From a checkpoint of a small sound classifier.
Model: 17.3M parameters, arch vgg, norm batchnorm.
Training: muon at rate 0.0025, 40000 steps, batches of 96, held-out accuracy 76%.
Data: trained on acted Russian speech (Dusha), 26041 training examples, 147.5 epochs.
Rows from block 7 of a small sound classifier, named by matrix and row number. Each number is 128 + 24 x the weight over its row's rms, rounded and kept within 0 to 255. All counts start at 0. Numbers have three digits each.
Before each channel's rows are labels from the 100 clips, of 14976, where the channel reaches its highest value: "top examples" is what is common among them; "band" is the frequency band that holds the peak. Only what is clearly more common there than usual is listed. The data: acted Russian speech (Dusha).
# conv: 3x3 conv (model.blocks.7.conv.weight, 384x384x3x3, each kernel summed), inputs 288-383

top examples: emotion: sad
band: 1000 to 2000 Hz
conv.289:147116173174130166122145165146096121128092153097115144136114142164118127143164139135110123127153097108141175106117102061113082129115117127092134161116098185144146129082132126105100145127122138175147177121148136118170148104174104163128116104080125117116129137151110102132118176115151119105

top examples: emotion: sad
band: 1000 to 2000 Hz
conv.77:113121131104131141154129130076088151122130149106120117096101171105110143143151144134135114154107142119149085109120148046078141112122181135142090092116159053090140106151120089111114134126147093064103085141141115127178127167126138136102124128104130136141126125141118121111101132099148121131

top examples: emotion: angry
band: 1000 to 2000 Hz
conv.306:135128081142097126120110100189109111171101133146126124087116096115139117089164120132121139107151096102117166127108126146091117119151154143089134158105103149110162123130153107128103147137127125109122120070134160159121130115137120115129134148159113092090130079207094130156160139136129063119

top examples: emotion: sad
band: 2000 to 4000 Hz
conv.282:160147122126140186103088106170075114106110130169144125121157129150120099160129123101138137173140081106133116144140106146109174119094149119122147087138131114111151161075122119095108160123076133159106153132081137143145099084080156167162118145096119149152134125155120114139144158155117124100

top examples: emotion: positive
band: 500 to 1000 Hz
conv.29:125124102110112136096151107141103100116124143134128155111154079114092162073087106132080132099138173152130146106170128096141138188156111123093098190179171089078105118138101130102154141134093117106106125104122139153132136160065127144125104091143141093130139124091130123128090131120137115108

top examples: emotion: sad
band: 2000 to 4000 Hz
conv.75:136143158123093123129107140143122150112150134095117108116152123148110117154121146149092096163083113107124134178096087091114107126124133101143163113116121097133114134104124092147139149156108116110128150125131102096196139110129119131143145126108118151134094112151116111094131161092128141120

top examples: emotion: positive
band: 250 to 500 Hz
conv.108:077136125129108165104114155149124111114068168102147104119129103093133131129137110132121111108116087123125170108116083139179121133097179125122078111142106109104147097088105105140120146158098149147113164167111187113123123119075130139157141127125146131117096122147133120115089141132116128157

top examples: emotion: positive
band: 2000 to 4000 Hz
conv.204:149145104103175150074128135153103101146100124095128132094126160107141149147150164114101136134108133162132110126117168128168135131092128093123109140115102086132118157099075157120180164103126121103135112073113126148098101139115099127084129145131130146139115122125127127112171143159131121114

top examples: emotion: sad
band: 500 to 1000 Hz
conv.251:158119088118136133124088125130115125125123129157114128104143112141146130103099074101142186101142072086146146097134127135133082155150144092117145099173130115111206101147145148127141118085134164163142119114080126143132091124122148143077089146076150118180115120190141131142139137103127086129

top examples: emotion: positive
band: 250 to 500 Hz
conv.166:083114156120148152118072129124126189143096114096132092159128123140066140127108107131130114158156162132153131138088148151150142120106117113134157144143160123174096099148110123091113136121153133123129132102113123173140112086134117095141096110117110154124091129143141149126124096115105149135

top examples: emotion: positive
band: 1000 to 2000 Hz
conv.208:057090153142161127136100121120169144115103115102131155128109127131156139105093075132133122099150185141105077125130156130162107154103094113137109095161112114102139161162104157120191138122137115132095081141140171168130160152119117134085131087094119086178126102102146123153095105092125144124

top examples: emotion: sad
band: 1000 to 2000 Hz
conv.63:125138077106131097146102104102139129134131131110158119112132120129116116168129138087140135118142128122138148118144115107135099123131137087094146146156119172087131141112150106125152069122103144157107157127156108087148118115117134100146139116099174121109079088130082079137123120104167097117

top examples: emotion: angry
band: 1000 to 2000 Hz
conv.334:119141148131126121124117122131122133140080121176130130143117088108120102102127154167100086137134124149136146140119146134130130110124140106118133079097165099115142100104096125116121128175060103101128159143113103131105137144124143110122111166108102109136108108117105117112140168133132119079

top examples: emotion: angry
band: 1000 to 2000 Hz
conv.351:146138080142171116159162139101116140080158117143110116151111120081146125140161110114099130137139167155108107147136120105126195087097104139119112121148107147144113155129133142144153093163106118113143127107143094152148102113107149145141124171150095162134132116166159154114106100160109115151

top examples: emotion: angry
band: 250 to 500 Hz
conv.240:112123126102081152077104107124109128150134088102126124103118147068127131112169184135169118085139101108118123162168088114088109109153195112122178157095163104152111158136101128129083085115109124088124077114104135112149111145108128142154153182082117088121109198147102142117137129135126093112

top examples: emotion: sad
band: 1000 to 2000 Hz
conv.194:131145120108138088137108153123157105111158148083122143087123140148103108122118087136115094117191122124168116145148143130143106158115105112093150135125089168084156103100164180087113129054136150132117123160170098148111136104115164117124139125126133104145123163124098123112131154094134156119

top examples: emotion: angry
band: 2000 to 4000 Hz
conv.218:156155069154164127181144100125110128116111143134131102117104117133179136107119209099134129133136123123150160170131109068140140190145136146116137145103133118130117110126144077154149133119116125113150065117134130104142155129163160162099139123153103103127147151119103117142135148101141133126

top examples: emotion: positive
band: 250 to 500 Hz
conv.118:130125094117143111118122152112128103119125150145139146139160119111134125151151118160154105108152129141106175089160146074132140153086128173148121136112188113136110112130123133142144092107142117138096166107128120122140102103108122113105131106132167113107142121109075127095134126154099115158

top examples: emotion: sad
band: 500 to 1000 Hz
conv.9:082139104121143090116103166129144143126137122154179137158101110106144114165077172094152112125120109105126169164081130158128139138118088110136136165100151165105153124080109116151158134136171099133150109129158159138089102128143100089101153096131096117123074118138123083143128136090128142090

top examples: emotion: angry
band: 1000 to 2000 Hz
conv.272:178124143099156163153145117131144136087131129090125139112086134134122096086109140159125121096109118143145136171108138104146148111116140129151123134119114140097133124115153050100123125096127109128127151137146139127125142155178115150120102150126114112145129127145103121117165152107127100109

top examples: emotion: sad
band: 250 to 500 Hz; 500 to 1000 Hz
conv.94:142101119147103148105114091114164118111114152124131118123116114108158155102129163130167118122135167139144103072156100110144170127129125133147171141145079136118134089159116110119147125148169162145110141158134193146099145144125186109140179138107128110111174148122129107144157138118123162140

top examples: emotion: angry
band: 2000 to 4000 Hz
conv.198:168121114153112120195141108121164115139092121169133140165168107115132137117111116102104132126131124114146154177146116143104097160106096144113155137116123098097164091098096120127124143115105091135165111173127117183132108093141106120166126112107121125093152108129161110170117145104142115123

top examples: emotion: angry
band: 1000 to 2000 Hz
conv.361:117147123091150151103098102126121146108114158132117174157154112130138151119178072131112150121144116122135126118135092130134091134087125180123121167131159120170159118135098081087151115165098106140125072121071122108136118161080072183159093122110126113129132157143120147180152146113108122085

top examples: emotion: positive
band: 2000 to 4000 Hz
conv.275:134141108133134130116124145127155110185122111106134130122101148175141142108113111102137130147102099089143175149131176109123121104148132152130123126122139125112144157157108138110101143134121138143148137120127083116150133125156130120133129147100102104138155127095134146128123127127126166124

top examples: emotion: sad
band: 250 to 500 Hz
conv.136:095149082113158102157128117111106105083126134120161118140120114127112128121162119141105103156150160141137121117137158111130111117067117113114104111107124099134147132125181128160134107116078170133123097147139127119112124095131142125110122128105117145102142121156098115160123161118119109134

top examples: emotion: angry
band: 1000 to 2000 Hz
conv.154:119121127100143134092176119166134137154102145087124130151154079141076092071130125111105140084116146109132117111155103138122150101148161127104109104081112096145113128130122162159115081149103126111120116096141162186099116136149142168116084132149103113128107120157138116196124194121096087150

top examples: emotion: angry
band: 500 to 1000 Hz
conv.376:148118163133156165135136119123138103114091149117130145104121132141115133126112148113123109104169122123122145140148091120100149137110070116112119134073083176123133141126070139130128181142132084113120170147177127139150105135126085070090122180123097143119121129117097078127082165122134172165

top examples: emotion: sad
band: 1000 to 2000 Hz
conv.207:126151132137125178125129141128127177146151111120134170118126104141083122079112106135113131128128122108136072111152116129128128133134153152129135138138150121117125106128098129102154121151109130096116109121084129176123125118112140132179154107133147084067107131144117096139157062143110168144

top examples: emotion: angry
band: 2000 to 4000 Hz
conv.267:106123160087138128141174117176113106151121123166151141144120159170131154119144130109128117096116112089117088120123089092151156105155152174138165109085113132140190066131150133103139110112090112157118116172140134104122117157141127116117106149148113071120120075163107104175131111138133118134

top examples: emotion: sad
band: 500 to 1000 Hz
conv.248:110123176078133152127137141123104145117157109110136148111129140106126126125119100156140167110108088092138110111134163134122102111119126155176132137124139140100124093133135109143198100076075167121100093195098145125144126125144127077133110108083132103102141118163150129134174121145115124135

top examples: emotion: angry
band: 1000 to 2000 Hz
conv.331:123138151123126125141148123125079125142103103132142125114163133130156137130098130171135097126127120151109184153112110126103106116103165140120151154115132103125174141209158093159118163117065119092143114133139161122123151110137108107083104191120113108145106137100130117143159122119136114120

top examples: emotion: positive
band: 1000 to 2000 Hz
conv.124:136131098139130109116114095114076119128107080163077155159157147143131113150127110128126126136168139145133117131129138126132140165071142123119141102094094134125123180114130174148105116122082194146160106120121154147145132096117101116133163131114138113120130121143081145130119128114143124138

top examples: emotion: angry
band: 500 to 1000 Hz
conv.367:137135153125103114117163121163099106126106162137137128144135141144109123114063169141124109154144117131105143123144118161115106076154136155150158120116100122140158125140130153099118144174097119105126112096127139102183122116121173130114120141162163113117108154183117106086097099142181140194

top examples: emotion: positive
band: 250 to 500 Hz
conv.57:121107126192158115145142094099119082133179113069146096137118110124119138116139131114117117125084159099142096064162118121148143118166137130152094133146141105118146140158118125085147157101147124127071101148105139133123171120151176143066121077142139156126134133101135112126169113137140102157

top examples: emotion: positive
band: 1000 to 2000 Hz
conv.209:174147127133118111118123126155140067130127104180093140119145139135121100172100097109124103113115182151110136097109126119130128172094120140117110170146140147118112128144131158076134139121104157167117098127137111186138108094117097145086123155113120134120110108187121094147113159122135143124