config = dict(
    model='sound classifier',
    dataset='acted Russian speech (Dusha)',
    train_examples=26041,
    n_mels=64,
    hop_length=320,
    input='log_mel',
    spec_augment=True,
    win_length=400,
    targets=['emotion'],
    num_classes=4,
    arch='vgg',
    norm='batchnorm',
    hidden_act='relu',
    depths=[2, 2, 7, 2],
    kernel_size=3,
    stem='deep',
    widths=[96, 192, 384, 768],
    downsampling='max',
    label_smoothing=0.1,
    loss='cross_entropy',
    init='small_normal',
    optimizer='muon',
    muon_scale='match_rms_adamw',
    learning_rate=0.0025,
    momentum=0.95,
    nesterov=True,
    orthogonalizer='polar_express',
    adamw_lr_other_params=0.0017,
    max_grad_norm=1.0,
    gradient_noise=0.3,
    ema_decay=0.999,
    max_steps=40000,
    batch_size=96,
    epochs=147.5,
    lr_schedule='constant',
    warmup_steps=800,
    weight_decay=0.04,
    adamw_weight_decay_other_params=0.01,
)
Rows from block 4 of a small sound classifier, named by matrix and row number. Each number is 128 + 24 x the weight over its row's rms, rounded and kept within 0 to 255. All counts start at 0. Numbers have three digits each.
After each channel's rows are labels from the 100 clips, of 14976, where the channel reaches its highest value: "strongest on" is what is common among them; "peak in band" is the frequency band that holds the peak. Only what is clearly more common there than usual is listed. The data: acted Russian speech (Dusha). In brackets: how many of the 100.
# conv: 3x3 conv (model.blocks.4.conv.weight, 384x192x3x3, each kernel summed), inputs 96-143

conv.314:097127146096098140108115129114109126136137105117114138144131155153136139138121114153188143168144134131103116109149132130089157133098156146147119
strongest on: emotion: positive (40)
peak in band: 500 to 1000 Hz (57); 250 to 500 Hz (37)

conv.270:121110134142133149115133153119167130135146106093158117113144139147095123106121093137124127102125158103125105135127139195129130121126150097123140
strongest on: emotion: positive (40)
peak in band: 250 to 500 Hz (64)

conv.295:089098106178098123138122132135149171100117131103184154099122102119102084098126126094148115129121129133162135107124116125121111096158145131096102
strongest on: emotion: angry (41)
peak in band: 500 to 1000 Hz (40); 250 to 500 Hz (38)

conv.148:138108106114103154121120115096147137139177131144110106103122128129108071112149093138118129154138121129106156121140140133116111121144090114095102
strongest on: emotion: positive (42)
peak in band: 250 to 500 Hz (54)

conv.133:113114065106133140131133139136115137139200169108106111141113068152162142080118102145127115139171107131139129126088138128125146136152114121180118
strongest on: emotion: positive (43)
peak in band: 250 to 500 Hz (53); 500 to 1000 Hz (45)

conv.222:175157094095119106101108129154136124120111108122129141132087133175153096140132168127095108126114132116127151113148134098115132147116138146113069
strongest on: emotion: positive (43)
peak in band: 0 to 250 Hz (31)

conv.75:141100140167148092160110146140135100076138146166134101112104152118118144127080089110137116126162121153161112160155145162153075144099094085170158
strongest on: emotion: positive (63)
peak in band: 0 to 250 Hz (94)

conv.364:111106155157139100114102172173111110191146160143122098145137131135107123120112168101098098164138119138123090158136079165129150127103131146130131
strongest on: emotion: positive (45)
peak in band: 500 to 1000 Hz (61)

conv.220:116154092104116146113141116088096132115174106122118173163158084144151111141141085149132129094153117096122114156136113118167113117115148163133097
strongest on: emotion: positive (42)
peak in band: 500 to 1000 Hz (43)

conv.76:123098140124152111150137074166163150159146169118125105131159103146117118136127101107101126153093111177141156081111094109145188112082094145129167
strongest on: emotion: angry (41)
peak in band: 250 to 500 Hz (47)

conv.342:138112092147075079149125106106115137106156106101116109088094094089112133163123123122124100127126126134171127138114116155138128113117124121105198
strongest on: emotion: angry (42)
peak in band: 500 to 1000 Hz (41)

conv.232:157110129121150102093147116140158142108103143144134139132090144098120091111133153151131119151139097110152151140113144143121158112080121110132169
strongest on: emotion: positive (39)
peak in band: 500 to 1000 Hz (53); 250 to 500 Hz (39)

conv.158:153137134129134148084091106116166125118143130169173120099166126164102139099126125087083087109100134115128144110146103110129087092137104103105151
strongest on: emotion: angry (40)
peak in band: 500 to 1000 Hz (36); 250 to 500 Hz (32)

conv.218:154116098110113127116122086133112162101130118128165142130086091111119076139137188115124103142157147082110117135084113108129115127141127111131119
strongest on: emotion: positive (50)
peak in band: 250 to 500 Hz (60)

conv.165:139113166155112083114133117135120118182155125115095131073140143150139150141146120177100136112115116102143119125087132122123123101125119144090070
strongest on: emotion: angry (40)
peak in band: 500 to 1000 Hz (45); 250 to 500 Hz (40)

conv.66:175144149125139133104163117101118141142148105142136163089094098154130114135149160095147100105112141146128091155070155130144135121143113157145143
strongest on: emotion: sad (57)
peak in band: 500 to 1000 Hz (41); 250 to 500 Hz (41)

conv.183:139161172152114125132109136117125119119106159150087135115134086073117112141124128111067142147161139129150125173104163154120128132146144117187117
strongest on: emotion: positive (52)
peak in band: 250 to 500 Hz (58)

conv.262:159103107138141146113136133161085110131093158144097132126097123127078112159069143128160160132121107120161103114112131120142135147123118140177164
strongest on: emotion: angry (41); emotion: positive (41)
peak in band: 1000 to 2000 Hz (33)

conv.366:098115152140107086133107110123112095102158083157081130149129122131137101146101075153135118151173107161137122149144148120088093192119149173130138
strongest on: emotion: positive (43)
peak in band: 500 to 1000 Hz (55)

conv.179:094131113087138127112166101154076103120124148130146113149141106154129096094145105140145121105129136070156137125132124143127138179157101116125144
strongest on: emotion: positive (44)
peak in band: 0 to 250 Hz (72)

conv.333:117095120128128107045130111118137073075126129154137132131104150148119128119137121092102096150113115117162159159103134084143135072132117119092119
strongest on: emotion: angry (49)
peak in band: 0 to 250 Hz (51); 250 to 500 Hz (36)

conv.196:140111082099134121122120134110119147154231149110101125133156132103091128109125109131107107138100142150126125134143096163150137121135157103108171
strongest on: emotion: positive (42)
peak in band: 500 to 1000 Hz (51)

conv.204:139106112151152102165127190156134083125151165171119141110127102121133120121142113154087144138123087152137151108140120142079098122097143153133158
strongest on: emotion: positive (40)
peak in band: 500 to 1000 Hz (56)

conv.22:121127155144145107083122101094095162140133151094129099183106094120133099146126148134094120157135115119123117145112130152143106127131116090161159
strongest on: emotion: positive (45)
peak in band: 500 to 1000 Hz (36)

conv.337:164105164118113107121144082131109087061104167131117136144165107109093097140156118105120107129136104079126105119104107169114163130137116099113147
strongest on: emotion: positive (61)
peak in band: 250 to 500 Hz (73)

conv.72:107169118116126123151147055148125091126103135090105129174108158126130138120100169122130148107122147133135116134128101124133136137105137137136109
strongest on: emotion: positive (52)
peak in band: 500 to 1000 Hz (42)

conv.26:111170160162145120093125091133193094095128124117137103149109161123134139122103105130113132128132126183139128145124135095138150152107126108147142
strongest on: emotion: positive (58)
peak in band: 250 to 500 Hz (73)

conv.230:109088137179123122097116156085113189172139141141149125091139115075119106141128079160107132115135131100176140129078135117138102096152114110155126
strongest on: emotion: positive (42)
peak in band: 250 to 500 Hz (65)

conv.109:130122111073159111143094143178120123150148121152156131154094116143125103133108117152117137168148129144089130134151118160135157083137107136185127
strongest on: emotion: angry (59)
peak in band: 250 to 500 Hz (66); 500 to 1000 Hz (34)

conv.267:109104118128145122134147164129112074115151132162155093153079109140120136131129168064070106099141139119081141100182122132091117113154127117095137
strongest on: emotion: positive (45)
peak in band: 250 to 500 Hz (56); 500 to 1000 Hz (36)

conv.161:148147147108097145123108127104152143127141140129149116149131157107122102110141121120135129156116109108123136148126110146129092141145131159162102
strongest on: emotion: angry (48)
peak in band: 500 to 1000 Hz (42)

conv.377:111112145134155101162131169083110129127113121154121089106158152114124152111119086155121135117112173120144139130103154145078104114127144126114163
strongest on: emotion: positive (47)
peak in band: 250 to 500 Hz (71)

conv.347:166144127144112101153104103138127096110090116104120207132149138099090110128116099105091114129151137142118135149137119100121099111140143107130143
strongest on: emotion: positive (40)
peak in band: 250 to 500 Hz (60); 500 to 1000 Hz (31)

conv.85:127155126123121136153147170106138105096140148167091134116091134105131108140163134122117145150155103171155103129173102131112146127127144138181119
strongest on: emotion: positive (49)
peak in band: 250 to 500 Hz (39)

conv.281:145143147160122090172131137134111126114133166113137157121130151078097120174081128142112094166103109111098111081132116105149131112114146137121155
strongest on: emotion: angry (46); emotion: positive (44)
peak in band: 500 to 1000 Hz (57); 1000 to 2000 Hz (34)

conv.265:114162109119078176159170110136140124138097117131137159115136154085134113132141156069111084085109160127099122121106133147118136109176172119110127
strongest on: emotion: positive (49)
peak in band: 250 to 500 Hz (69)

conv.201:084124135150136150161126070157134130094105124120113107116126138132122124139122118104124081110190115103098119093185137123164119122095127174154113
strongest on: emotion: positive (41)
peak in band: 0 to 250 Hz (43)

conv.18:105149105154113114145083135118117099142115108154137136101116107132041099116102148129131182115116121153115114154142100119139156116079133113173130
strongest on: emotion: angry (63)
peak in band: 500 to 1000 Hz (58)

conv.169:108157134143136095153133178161139157111137127154093143119096153113097085153125159097106141138155105132121093104125097140125111140112108116130089
strongest on: emotion: positive (41)
peak in band: 0 to 250 Hz (93)

conv.81:115153148106155130132144143149114075128126138117129116142121100164146112172113120125112161134118092161113101176160126148121152158102132089169119
strongest on: emotion: positive (41)
peak in band: 250 to 500 Hz (58); 500 to 1000 Hz (37)

conv.215:144098120146133109126105132103157112099166159146120149093115122093100156130130085095106123109140116167145176120142097155105081109146112101146100
strongest on: emotion: positive (53)
peak in band: 0 to 250 Hz (65); 250 to 500 Hz (35)

conv.351:116132188158117112110113128138094130149108129113176157099169130138102139100115149114121184126104092084144175141121106143131135139097144130122154
strongest on: emotion: angry (67)
peak in band: 500 to 1000 Hz (61); 250 to 500 Hz (32)

conv.123:130133124119131091140105101127112132154110121092133173090170094115148139125129143152108083083171117104143127154110100083152106163132090084113127
strongest on: emotion: positive (51)
peak in band: 500 to 1000 Hz (61)